Weights of a small image classifier: patch size [4, 4], 2.8 epochs.
Rows from block 3 of a small image classifier, named by matrix and row number. Rows with one number belong to one neuron. Each number is 500 + 25 x the weight over its row's rms, rounded and kept within 0 to 999. All counts start at 0. Numbers have three digits each.
After each neuron's rows are labels from the 100 images, of 14976, where the neuron reaches its highest value: "responds to" is what is common among them. Only what is clearly more common there than usual is listed. The data: telescope images of galaxies (Galaxy Zoo DECaLS).
# fc1: MLP up (model.blocks.3.mlp.fc1.weight, 640x160), inputs 128-159
# fc2: MLP down (model.blocks.3.mlp.fc2.weight, 160x640, transposed), outputs 128-159

fc1.535:524513493498494499512441553485508528481471466496494505534470481507465500468511486511524453472463
fc2.535:481445476544482506492507512469488507461516468495484528497472474455505530459502497503518540517495
responds to: bar: no

fc1.360:463534460518501511502476514476491538511486516489450470547535550516500454508478479471507492479542
fc2.360:490496509497489487499473476487481479511504456509535456487483485485497500511503517569520517502463
responds to: roundness: cigar-shaped; edge-on disk: yes

fc1.240:495482544539484487464493449516483490529436488511481525496539533483476471505501493536495475509470
fc2.240:502478533520476458507528489472492528481487514545497471484482470475486482497476538533508537529477
responds to: shape: featured or disk; edge-on disk: yes

fc1.364:542471513484503474477515482483510531550539516474541462534493542487492525507509534466507489487536
fc2.364:500483548522507469528539515469486462499477540489477451493510487526469492494476464468513534482472
responds to: spiral arms: yes; bar: no; bulge size: small

fc1.109:503464517478523490525459515513516486481557499504537491507498451540475536473473509495505540483509
fc2.109:497526492467536517504515504504483460538478537534492449517509552531454488520509490510450513487436
responds to: spiral arms: yes

fc1.29:472477551525472503506502497539485517488504500493506507517519547498477494510529509489490468500457
fc2.29:481508462492532526503476472520461483502552539508492474506475486504533491495497500496530471514541
responds to: roundness: in between

fc1.567:471519542503509493523545495512466514490475535516491492502509488498511525506527509497497489495503
fc2.567:486514498529491516525457506512436501495486510483518520525486460509465492515497483494509487479522
responds to: roundness: in between

fc1.139:502510524479497504493547556489526523521515521464551515529485450491483529535523498519445489492504
fc2.139:504477492499510526458481487510480523527504485484514519483518470460494486491483498498482447518557
responds to: roundness: in between

fc1.369:512475484516502490443494502482498550490498444543510504481487488519492527514500511479494505486496
fc2.369:482497482453545452514498526498483519467485473525517544491491474476521477496467520464472484483539
responds to: bar: no

fc1.52:450499505481549510527482454495478494473530495506512485454474508536505513536471490523489516517486
fc2.52:528524500531486533445559490528507539471490536479508514548520477478513530501535509476515503501467
responds to: shape: featured or disk; edge-on disk: no; spiral arms: yes

fc1.158:429501471499487479541484506504484502513509521515489513518554545547525509553470504503515544518516
fc2.158:513513540534501496490489486474482489522470468550504495503479498526553476484502497533505503486515
responds to: edge-on disk: yes

fc1.279:545497512497521538482490533505465475507537449532515458510486537488556482531507496500484501469463
fc2.279:460533505517517491501460508512507502520527484443508510498526472547472490484507520487496483486489
responds to: spiral arms: yes

fc1.300:533481518496507503506450494448499450476487459510486525476454485474470503551511514540491493463492
fc2.300:520445508493537487494517547465512514540484522520519496492489494537499467457540534493529475523526
responds to: roundness: round

fc1.558:489504538527493534478484497481509476497485497573513527492491535502505527459532492523532511481496
fc2.558:475500484495488498510481519536532478501475516469471463513548518499483495501506476517496487502497
responds to: roundness: cigar-shaped

fc1.361:560527467557504490479461506522457563522498437472558513477484521482502522490518449471497524497517
fc2.361:499501482527505463526505524534483493525471509496495517549518466474501543532485512499485482531466
responds to: roundness: in between

fc1.530:497499519485487480475573480503502507545515491502479513505466543531565499520536536534493502507511
fc2.530:534532529550468504527481525473512550497492504518468504498517489496506526504492523521543452477513
responds to: edge-on disk: yes

fc1.183:485510479472500511519487499501535500508452503491467484501541511529463488483529485470518507516510
fc2.183:484517515533528512515474505466516474497466520473499558517473474530503533475499497531504531521473
responds to: edge-on disk: yes; roundness: cigar-shaped

fc1.264:506488476463501493547502531508526502509505510551474510516483516481495511528522453485502495492503
fc2.264:500503532453535514510551463484509471511529496477495491485482519515537512486455502509501491526474
responds to: spiral arms: yes; bulge size: small

fc1.473:477504502475510531467502452499465516489488506515461511539517471519517534472489529492500498460493
fc2.473:550519531514526524513502507465475485519466527471479503498503512457473530527486511478505471473510
responds to: roundness: in between

fc1.415:477530508489514505533510486509468504504478506483481503463519517483443523467527485497536540484471
fc2.415:502451544506523522464488554473494513459496522520510532474474502554498514511473514521510511513480
responds to: roundness: in between

fc1.442:507498483511515450509529494512467499471482489513518485523503461465482521505480469540515482453460
fc2.442:478525502505511498503467537495511495458505495490539530521493497480506507517525484510511507502487
responds to: edge-on disk: yes; roundness: cigar-shaped

fc1.452:505495497496513496481480532492523517507509500499522503485489512492469502495493530526504502486488
fc2.452:484536483509469466471489470530498526497518467483521511508480499469506515479507493547481478510457
responds to: edge-on disk: yes; roundness: cigar-shaped

fc1.477:511464507520536498522444485530478510468486500511476493469508469463488479502493500519484525470494
fc2.477:530501482496485488469515473506525497515501493466497491549466492525507534522534517466470526509540
responds to: shape: featured or disk; edge-on disk: yes; roundness: cigar-shaped

fc1.108:488526474522512530490504504521508494530542551501517474484463471478478493506488525458510494514443
fc2.108:522522512520531466506509469471513478506462480509531496519515502525470511478507504573513512516494
responds to: bulge size: small

fc1.178:495523518448496491473524492506527497554478485513495466531507495439502528495500462527502500498449
fc2.178:546514540515505513545517523514497511495517515442478532483464540490465526502487532510479536486474
responds to: spiral arms: yes

fc1.594:535498522558520507471525522481518528479525510523466515461488503550464470514501481466484500501461
fc2.594:448525507485518499504470537487506491552459440484526494501499504448470488519491499453511484505515
responds to: roundness: cigar-shaped

fc1.257:503497485510469508535506515522433589530510496446468537530489523517489502502537504504489508499462
fc2.257:489497538503500521495498508517465469475549464511499528506522531489520475490474463475511493506509
responds to: shape: featured or disk; edge-on disk: yes

fc1.606:493516512486483473483444461468528478509512479470454491490501503488482486495507513539488529517498
fc2.606:483467462464488519485503444513480498501484510537499481480486477497517528522491517512468474493518
responds to: edge-on disk: no; spiral arms: yes; spiral winding: tight

fc1.335:508517484502463509463471514502511491508498540486478507476499511536513511468506470511498453482504
fc2.335:513500476471499473483467425517487491491454526520502522487478479484462527463501458464487546514506
responds to: roundness: in between

fc1.81:509503539509498497509514519485445521565521478499517492556452512522489506481531496496468562478485
fc2.81:524489469504513473509487480549524460487494495515478538498544453491462500524486474511492507541515
responds to: roundness: in between

fc1.165:502495452514520490535505496476475469447506483523529521499465517476547519495495561496472519508519
fc2.165:510500488492515509466513507556496467523489510524521528491517486473501427481489478508515485522521
responds to: roundness: in between

fc1.78:499453456512540457493505473509565531458501491519474506483461521521517490497492527498503496482525
fc2.78:524510531502505557546472469461446490497456507486491495561522452505489501510463522481488497515516
responds to: edge-on disk: no; spiral arms: yes

fc1.129:491486506464490485520494487468526565524499491459472517473492506532546477471479481505539514468480
fc2.129:502528477499500472485513522494521500479479511521499514514511528518488477526420507498481503482511
responds to: edge-on disk: yes; roundness: cigar-shaped

fc1.62:469499515482494485479525506517476474522504489497478495480500496514510487527507484492493514576470
fc2.62:498501484548490496495466493487501518450508479520469514501479541541518525464493510482537511532520
responds to: spiral arms: yes

fc1.392:474521490477516551503530498451509473488517520508505543511514479514513517504506485544480549492543
fc2.392:515482523525451491507522515522477438493502469497459505501491537444469493492495507520548493469437
responds to: spiral arms: yes

fc1.389:464449465495513516466479512487467486483516464516458475522479498515495523503494522542571496519519
fc2.389:504516500493526510470504489504500494518519479533527512490481528504523537555445474462521481525538
responds to: edge-on disk: no; shape: featured or disk; spiral arms: yes

fc1.537:570529537518506502532470493496476522477456478484519508532456508458475499473498497522523471478529
fc2.537:513509428512491505499522519469462485488484482508469553471528517472503516504509509455497517515489
responds to: roundness: in between

fc1.563:494483500533472545515485488485494515522432463476484539492488502507521487501497533524479500506509
fc2.563:482519486484548493510505502517519510472512504503520504538517496464453484471499482506507470476429
responds to: roundness: in between

fc1.370:520511445534460545486503518494502522443494533496514495484477479554543487484515529484489475485454
fc2.370:513501500515519495470517497455458478482523480509507468478504481514518466497505524444531514487486
responds to: roundness: in between

fc1.381:515472501497532524478489501519474487506508511530486536474537486482482514512503496470495499462477
fc2.381:481494452477503487482553484481535501491528462483498484466479498539533474505485485500515460487481
responds to: bar: no

fc1.167:521504510479499410456510480492537472477496496480508504486507490484487478541521474469456517480510
fc2.167:465546481562532565484488513524490502506497513500489513511529535468526459518526511528558517524581
responds to: shape: featured or disk; edge-on disk: no; bulge size: moderate

fc1.93:503501523479500520493462494477500498531502519531451497500523518503496497457486467494460502479494
fc2.93:537522499514456504487515489529509492490519498498536508528524475520516490525471460519522499542500
responds to: roundness: in between

fc1.50:540481523500516484473503480502515552539536501482510534505494523518459545518484518497517514499482
fc2.50:475524504498471535531530478514482478462555500481506476459500484457519467493526532499507530475507
responds to: spiral arms: yes; bulge size: small; spiral winding: tight

fc1.5:496446481511515533544545514471498515478512535497490522480568473531492512520477552547495528536445
fc2.5:490520510505514514510500453526502515513527479499530525534489535475508515542518480475508468437466
responds to: roundness: in between

fc1.73:512479527435503508501458501507519517463510474434526511504481524465491499469519511481513520490497
fc2.73:490499513517484468511489499487439490488527455509488457510525536497518496477516483546541464503494
responds to: edge-on disk: yes; roundness: cigar-shaped

fc1.451:504506520520508465459515482523548505518513472502500523533513506445496482482459489479476568487543
fc2.451:524511512456513515504512483502458505468492503524483479480529494580539482460532518490504520534510
responds to: edge-on disk: yes; roundness: cigar-shaped

fc1.532:479501479479521518530515464470498567452498461542483473506513516500485479484496505520482534511515
fc2.532:509483484521465489489525571493452472504484526500497493485477498482504463500509514476492449478524
responds to: roundness: round

fc1.107:519521449510495442498476488546485513538510523478518475505495512498493492511547486490520505513560
fc2.107:497548531523523513497445525523449524503516499501517531511505482526496538530477472473476513484509
responds to: roundness: in between

fc1.472:503500506499487508512511526497487547519528478519518491493524465500495455501474555523481474487476
fc2.472:488498516516530505479528516507473503522470500461526511507479518534487498471485516504472489513466
responds to: spiral arms: yes

fc1.219:525479517463499484483506536477452527496499513483508478456457478518478462477477559574492531507522
fc2.219:503451503513494478498474487504528552456492486512496484486515498513486519511499507505480515517514
responds to: edge-on disk: yes

fc1.362:492491489436526529498497499500515492520461504508488494464477503510550490495503505537536490475464
fc2.362:492464486465467474496478505492519542513533515503498454519494525483468503521514541495503513484506
responds to: roundness: cigar-shaped; edge-on disk: yes

fc1.619:520481528501517482501538500471529550534509429534516547526524505509480503472514529507506476517531
fc2.619:506490476436494535486495537512492471502506491482480479457471521489479472497455548518511487538504
responds to: edge-on disk: no; spiral arms: yes

fc1.69:516523502496515500510490447522504557529498534505503504512480534513513484489483487496502507461495
fc2.69:549538466531467476486482517456508524501468512471534495482488521490542526465519510484487487531461
responds to: edge-on disk: yes; roundness: cigar-shaped

fc1.464:487503529496477514464583541519499524495511548507516513476527534534466466455475530494484552523498
fc2.464:526524498465520517560498510498515459496514464521506462514522518471462461498477480503535494473490
responds to: edge-on disk: yes

fc1.346:526434517520501453476481494496513497494475508492503535509461522485493503532490481480570485530547
fc2.346:492481489506510528501508535518499503517512469504519526543516476497488491532490524454508471523489
responds to: edge-on disk: yes; roundness: cigar-shaped

fc1.355:511468479512542468481516483485521516478503481500507483511523517529521489527528476511477465475489
fc2.355:538531496467487500507487514546495490484501470500536522527485473474513495488454537521491533494510
responds to: bulge size: small

fc1.263:534533484500510467499507506493473471531453503473507521505498487490470474547498516494501508472497
fc2.263:509494465494495472501484522507502501497518509476482521484473529493458445535488496426493516557477
responds to: edge-on disk: no; shape: featured or disk; spiral arms: yes

fc1.105:517485518523478488478501527491496517458501528520481517496505470520494529470482521485527533531497
fc2.105:439563478507505499504525475519521515486504440458532539525517509492517531563505491518450472524482
responds to: edge-on disk: no; spiral arms: yes; bulge size: small

fc1.41:490527491511480502461498495531495495477534482504483500478475452496537506536491527487489506541474
fc2.41:476487499449516504504523497495568473491506530478483487487486529523535495465507521523505529486496
responds to: edge-on disk: no

fc1.87:503512476507473510468516487468466479518502506488483520530528514439495536500492522512490519472512
fc2.87:536546504520495497520510499518544521473484504500541516497494499470516496515532481502491516521503
responds to: shape: featured or disk; edge-on disk: no; spiral arms: yes

fc1.310:494468461518516486506470461470529518526496483447487506492455525516493491514477504508520506517488
fc2.310:492490522481463506545533473488505464481534498473482479485507491509554464455492514503551492472471
responds to: shape: featured or disk; edge-on disk: no; spiral arms: yes

fc1.169:530492509515539512457467497480538510525483536491499516541497537481475505526498473517471469484474
fc2.169:519516504489467512491539505507521466514541496501449523502509506516490505516483500509474510522532
responds to: edge-on disk: yes; roundness: cigar-shaped

fc1.510:476497517467509549487491483517471508505575521539514514473504521501469496508513517476528518459516
fc2.510:495486514477520532537539462537516548460462488483493527517469522517482520501482516510484458497478
responds to: spiral arms: yes

fc1.336:533534524523495536453524508501512490529518517494524507492497522529494490483506488547504487497481
fc2.336:501462489514490478503482500474496474534489508514425473503456527484539485504455484483503501529478
responds to: edge-on disk: yes; roundness: cigar-shaped

fc1.33:492472494474540459499508466518480518503483523489505478527499532518500515538505477508507507511458
fc2.33:494538488508494502513525495512488473507515519466511487496490509502468511476496538489480507519486
responds to: roundness: in between

fc1.49:535496541504504519478498494512506525516451477541523495541478475538513510537526515564494519478508
fc2.49:469498541484473440500497474502488511507553520499497533464497516494480508489492498483495508481508
responds to: edge-on disk: yes; roundness: cigar-shaped

fc1.479:473465519509527509534501524479526544444486542508484523516524551539487497491499548449497481484519
fc2.479:462510504514484504515505506500503513465493533512503517503485523479563458537487494578469510486498
responds to: shape: featured or disk; edge-on disk: yes

fc1.419:513460507541507469528507499510461488468494504467489543474501525489451438524497474494457547501448
fc2.419:537514494510470460543495494468563460480516504479489505521514479469499482481504532505514469525481
responds to: edge-on disk: yes

fc1.476:475543459539509466519468522547484528486518498457524485443482490491506498486519525495489517479548
fc2.476:550489530499504557488488489500501495525499478491502511512537495474466521522501453506548484505472
responds to: shape: featured or disk; edge-on disk: no; spiral arms: yes

fc1.593:529489480516464504525498485479478494502491511511520502510544546512496525525455556510529481477515
fc2.593:470512506510508534543498539509469500463533493493524532492447465510509470478519474505434454476528
responds to: edge-on disk: no

fc1.604:532498477463494515484543534449485517479506509516509503496528483538480550522500501525511545527522
fc2.604:523481536503473527483491470517458514482509492489474508508468488502459483495465522487503472505499
responds to: edge-on disk: no; spiral arms: yes; bulge size: small

fc1.443:507503494500507490525503476519466504484526491533505529481487516497508505512511460465500469484510
fc2.443:439541473481478498518539526440507498508509488515533487473501481513528510476494528518517484494425
responds to: roundness: in between

fc1.623:511489522470465527502503497511500500453502536528556473513522465542476543490513498532495511523516
fc2.623:482535548545478508490476494518519527529511459507444513502505529494489508537440480495493471496528
responds to: edge-on disk: no; spiral arms: yes

fc1.135:513472485461495487521474479486515480498502517481510511497514500484576485518472471499504492479492
fc2.135:484490514526483505518501491487521504486483504515503491464493497523451493483521484468513524498528
responds to: edge-on disk: yes; roundness: cigar-shaped

fc1.123:511493513527536546461497505515504499490495545489480491510482508491466497498480531481506533481505
fc2.123:527498510459468473492490496521497458457505502508480496474555491507517466505488508500522477541537
responds to: roundness: in between

fc1.42:537473487511526526491508530493474512456491499495471499507483491512499468483451471480474509514517
fc2.42:471536474537487469510474506521456503492502527451527515562521500470482545493527515546487501494519
responds to: roundness: in between

fc1.137:496486518500528499481495497507487476465493526464553548502482475529474512504506499487470521494546
fc2.137:475504428504509488489512516471531481496530532498505485546499467516465524530476518488507500515509
responds to: spiral arms: yes

fc1.413:480512457536512507508490503508502502525472484467490478471517464534504543482523478487495478474530
fc2.413:531504485489510461529448484492495546471512459504497513467468492505482539496511507528482495525526
responds to: shape: featured or disk; edge-on disk: no; spiral arms: yes

fc1.88:511497485494477545532494464431516510502494531557478480482445504499512505474448456483498480538515
fc2.88:494491501486505504502502499524531470525515472463526508497482470461471503488506533498464491484480
responds to: edge-on disk: no; spiral arms: yes

fc1.318:517527518506499516479487560574487483512511507497491519516468508521495445544518468493525485540444
fc2.318:515532497476495479482480516470470486503519492500543496490468521509514517427496507514503528501512
responds to: bar: no

fc1.462:505504475546477562483509540500487498504530476496521510476508522508523549544484461482463487467481
fc2.462:478537520482465536520477502549471518483506489475475505524452437448469506482499501487553524537522
responds to: edge-on disk: no; shape: featured or disk; spiral arms: yes

fc1.459:488492527514547529546466544498476543497455533476514514506530501527493529466511493509514488494515
fc2.459:479532485493467514466493453498489491504481479515492522510497471475565485512517467451489504501505
responds to: roundness: in between

fc1.71:513515528545512505486479492507471477504494497490528516490482497554490513505513473511486534498503
fc2.71:489504470472525514505503501546552505477447527455486495484556446547526491524486550513500514493552
responds to: edge-on disk: yes; roundness: cigar-shaped

fc1.366:500497518480521521499518465484467515509495490532479482482505481537466500459499466517510544482496
fc2.366:498517505514492526485514462498504431489523533456475477544515501486459485532474486483531468514503
responds to: edge-on disk: no; spiral arms: yes

fc1.296:475501544498491523494462497507500528528520511524485538499493503529528527486523476500556540487485
fc2.296:532515495487474494537495548476480464487505486493516494538464534516490486520517480557511511498506
responds to: edge-on disk: no

fc1.209:523486513485532482498488498538475535504506529480504519534516502566458464512533442503492479503483
fc2.209:496450509522496523488494471474551465502484488505458461503521519478498491485518566466459506477507
responds to: spiral arms: yes

fc1.293:494547529531502488497470509479552498497517499483517509485489501516487508483482531500510536468460
fc2.293:505496493480490464495510499524470500495466431467506524465483471546426544498494498507491501524495
responds to: shape: featured or disk; edge-on disk: yes; roundness: cigar-shaped

fc1.132:522482486522500523470493530539498528519442484503520515513510553488517464512510483465504496498492
fc2.132:515514589478521513498501516496508533468518525442509477458479516485532505515478517472518484498489
responds to: shape: featured or disk; edge-on disk: no; spiral arms: yes

fc1.32:517546506512519541521505528490463471466526521470475529502472563506493478528524471532522512529500
fc2.32:480499516435508517471532494505473484458477472504481553532506471506455477480473515468492530501497
responds to: bar: no; bulge size: small

fc1.252:514472473517467478524513513461506502526533476489502500471484538516544506518465527529497510496499
fc2.252:469501510518496537492506493519508490521491523549516504497480462531471480562538471464464497540523
responds to: roundness: round

fc1.267:464521452485507495511490483508529479540508491478485474441492504524552490514527477521513500465534
fc2.267:496516510574477507562510458474441545515513499522503527529479489480448510485489514534468516525487
responds to: spiral arms: yes; bar: no; spiral winding: tight

fc1.188:516506455504506522524490505518535509493529500474510444479513496563523498497509501481507507463558
fc2.188:510538521504494481496511507486468527481519482527467498466500431476506510483454510526487530525495
responds to: edge-on disk: no; spiral arms: yes; bar: no

fc1.320:474526523514459477518513488509488494469524473521545514472516495459478467498494515503530516457492
fc2.320:490513478518579487492488453508506484517464518491482460525504556535470545473508473494510498491476
responds to: edge-on disk: yes; roundness: cigar-shaped

fc1.74:490522493475508463497523494499515477555522566527536478520478485523478511475489523496478455523507
fc2.74:517496481501521519519514503500534512481474493483471485495563544483484520538517486508558517505498
responds to: spiral arms: yes

fc1.610:523463483496458500507497518508484491492524498558487503495477466511482463516483496509461500507502
fc2.610:508431468515541515491500500492506537531503476488498528530533498499504541473483536489454510510517
responds to: roundness: in between

fc1.34:479523495481502493464453541519509518480508480517520484465488464511501477496499567550488498519515
fc2.34:528535495464530502464487483513542510509523492455497522527443495480511527508472484481511478522534
responds to: roundness: in between

fc1.438:518530418500474498520525523519474534485473475503449499534514494519483509498537517521565498524523
fc2.438:470511513507514528496495543464476458523539549524523474459492489486541522478468474481499508493477
responds to: spiral arms: yes

fc1.340:530492495492510416499496524447506530503508496499474530516494537459467538511556521500520488519470
fc2.340:513518445466520467515495524510447498508489487519495508549517540483532525535516466498452447497479
responds to: roundness: in between

fc1.147:508539538458466491464481527475505462485467500474472474515471497508481506487465502499448540491453
fc2.147:525478479532518504496491519450521535505507513527522513458492493507501499457500480482556480491495
responds to: shape: featured or disk; edge-on disk: no; spiral arms: yes

fc1.343:485517494474500507494520470501455493457549492518466542492485518514489471527502489487518524458501
fc2.343:501490496468487474520558566464523488495515496494570499486486517479491477477463490505498510554471
responds to: roundness: cigar-shaped; edge-on disk: yes

fc1.172:443461542481552522509528477489564478497524503520524511500518481496521504542488499447532514497463
fc2.172:471489509524504520482460514508522514525508515489483492468514526531477525476460485520506543475505
responds to: edge-on disk: yes; roundness: cigar-shaped

fc1.391:491499484530520506514524493544505511522507513492491556436474495500527514492492518502517562522537
fc2.391:470472504504489532510504522496524457464497532493504515477532507509466471507482463487530456490508
responds to: spiral arms: yes