A small image classifier, trained from scratch.
Model: 3.85M parameters, 32-pixel images, activation squared_relu, layers 12, width 160.
Training: soap at rate 0.0032, 5200 steps, batches of 48, held-out accuracy 85%.
Data: trained on telescope images of galaxies (Galaxy Zoo DECaLS), 88335 training examples.
Rows from block 7 of a small image classifier, named by matrix and row number. Rows with one number belong to one neuron. Each number is 50 + 12 x the weight over its row's rms, rounded and kept within 0 to 99. All counts start at 0. After the name is the row's rms in percent of the matrix's.
After each neuron's rows are labels from the 100 images, of 14976, where the neuron reaches its highest value: "colour at peak" is the nearest of a few named colours to the mean colour under the peak. Only what is clearly more common there than usual is listed. The data: telescope images of galaxies (Galaxy Zoo DECaLS).
# fc1: MLP up (model.blocks.7.mlp.fc1.weight, 640x160), inputs 0-79
# fc2: MLP down (model.blocks.7.mlp.fc2.weight, 160x640, transposed), outputs 0-79

fc1.220 100:43 53 39 71 59 68 49 49 45 34 56 36 48 69 43 53 46 41 64 56 66 39 52 43 45 49 44 62 52 72 36 55 48 25 44 66 28 57 44 52 31 58 35 78 61 47 25 37 70 54 52 40 62 57 40 54 52 31 54 48 45 60 64 54 45 73 67 72 53 58 39 51 35 60 64 30 49 45 52 42
fc2.220 083:68 43 70 44 52 50 67 50 36 44 49 59 60 46 33 56 57 51 74 70 54 57 36 39 35 72 56 60 46 74 68 58 58 55 49 54 58 51 43 40 61 50 48 39 38 51 48 59 39 58 40 62 68 56 57 62 40 25 45 32 51 48 57 56 57 42 15 46 62 29 47 45 55 49 54 61 57 46 47 63
colour at peak: brown; grey

fc1.560 111:47 49 63 48 51 33 40 53 29 62 29 44 42 30 58 31 47 42 41 42 48 63 37 34 46 55 32 52 45 49 32 71 51 47 61 48 42 67 51 65 45 41 57 51 80 43 59 53 45 37 44 47 39 45 59 42 40 49 68 46 38 48 63 79 66 66 63 61 64 59 55 48 34 50 55 56 31 47 54 36
fc2.560 094:54 63 47 55 48 69 68 59 51 48 49 47 66 72 67 62 67 65 72 29 37 24 52 83 41 53 66 44 64 69 45 64 57 54 41 58 50 60 45 54 37 55 59 51 58 44 64 33 61 49 51 51 30 45 21 51 59 55 57 43 50 55 51 35 46 58 54 64 55 51 45 53 45 37 53 33 47 66 50 42
colour at peak: brown; grey

fc1.438 131:57 35 77 60 55 25 51 53 48 41 23 59 55 42 49 42 53 47 60 52 70 48 63 31 28 43 42 42 50 65 15 34 62 48 54 50 29 42 47 63 52 52 33 51 49 50 55 64 60 43 41 35 50 36 50 63 61 68 54 56 59 47 62 45 55 30 33 67 53 79 59 60 49 65 44 56 24 44 69 49
fc2.438 130:27 43 33 74 34 27 44 44 64 52 50 33 50 52 36 32 71 57 31 36 52 36 57 67 70 51 63 68 61 54 65 67 40 43 36 46 58 72 62 25 56 52 38 46 56 72 58 49 60 42 44 44 42 50 50 35 30 50 58 49 45 67 42 45 54 58 46 52 64 46 45 39 52 42 43 33 62 64 55 54
colour at peak: brown

fc1.52 086:39 40 37 53 72 35 71 30 72 51 42 47 33 47 41 41 41 53 27 49 45 41 46 51 43 37 31 63 39 55 40 62 41 36 62 65 50 66 35 55 41 42 65 39 33 44 37 65 59 61 48 50 25 51 49 38 62 59 50 52 39 38 47 47 77 39 39 45 33 27 62 66 29 68 56 44 72 50 74 48
fc2.52 096:58 52 60 54 58 51 35 64 52 44 48 59 49 47 62 49 37 45 48 42 85 52 40 65 60 40 45 40 61 63 34 37 70 53 55 46 44 56 52 48 54 69 68 47 61 53 63 42 26 32 41 51 28 44 61 55 44 22 48 36 42 60 51 72 15 66 45 59 60 73 39 51 45 57 48 53 70 42 52 45
colour at peak: brown

fc1.332 104:52 52 43 57 52 71 35 35 34 48 67 69 56 54 54 54 55 52 55 33 57 46 59 32 54 64 53 57 44 67 40 39 39 57 64 54 36 42 19 41 43 55 35 42 49 44 46 37 29 45 67 51 44 57 59 51 40 50 50 46 54 49 69 45 56 36 50 26 40 61 42 62 52 45 44 56 20 54 32 84
fc2.332 116:36 43 70 58 45 71 48 73 62 39 41 48 54 50 58 53 55 53 52 65 61 23 52 70 58 64 43 25 70 60 54 50 64 44 36 53 36 48 74 59 50 39 63 68 31 66 36 51 39 41 61 55 42 48 81 57 43 49 55 81 45 43 21 47 51 60 61 73 57 48 51 29 42 51 25 67 63 63 49 58
colour at peak: grey

fc1.170 104:44 55 60 59 58 32 63 57 60 69 43 36 42 44 34 32 31 51 57 27 51 70 66 51 54 64 50 53 42 57 25 60 52 59 54 60 38 41 43 56 30 24 37 44 52 36 86 35 41 45 53 55 41 48 33 46 39 35 42 55 58 52 32 58 25 50 43 26 41 45 59 46 44 41 62 58 69 56 67 57
fc2.170 095:53 36 32 47 59 58 54 57 58 37 74 56 36 59 76 48 72 61 33 52 61 58 42 57 45 65 32 25 44 42 61 47 48 36 52 49 40 57 36 57 64 50 62 41 56 53 33 57 66 43 39 45 40 48 52 65 41 60 67 49 18 29 56 42 67 52 73 58 48 49 47 37 63 63 45 50 44 52 41 43
colour at peak: brown

fc1.173 108:58 64 58 50 39 39 58 50 39 61 68 25 53 53 52 48 63 68 60 43 44 51 49 45 47 55 44 48 48 56 70 39 47 50 49 48 58 33 55 45 46 53 43 62 40 40 53 60 43 71 47 40 53 56 59 38 87 53 42 63 56 29 60 64 52 20 60 48 38 32 46 48 43 42 61 68 38 15 49 53
fc2.173 089:46 40 45 47 57 48 37 56 56 46 55 69 49 33 34 26 37 56 50 64 72 34 35 53 65 29 47 57 78 51 36 73 34 42 39 59 45 49 59 60 47 61 51 43 32 52 45 68 44 47 56 35 60 52 58 56 51 64 59 36 53 42 30 65 13 63 57 34 21 45 45 50 68 54 41 51 58 63 64 25
colour at peak: brown

fc1.100 104:38 55 41 42 47 52 51 50 43 32 63 59 43 56 40 47 23 45 47 41 57 59 49 41 67 47 68 51 12 49 48 59 50 28 54 32 83 40 62 36 74 79 37 51 60 41 52 41 48 57 54 58 54 37 60 46 55 68 63 40 53 52 41 53 32 51 46 79 30 52 49 39 51 27 38 51 55 64 60 47
fc2.100 126:47 68 52 49 53 53 72 55 49 52 43 37 56 57 39 61 64 36 65 35 40 47 36 30 46 29 27 46 70 53 49 51 53 65 52 48 49 43 60 67 27 43 53 29 41 44 49 51 53 56 46 54 83 43 43 35 33 42 44 53 45 63 57 38 66 46 49 59 55 39 49 64 03 57 79 58 37 39 56 39
colour at peak: brown; grey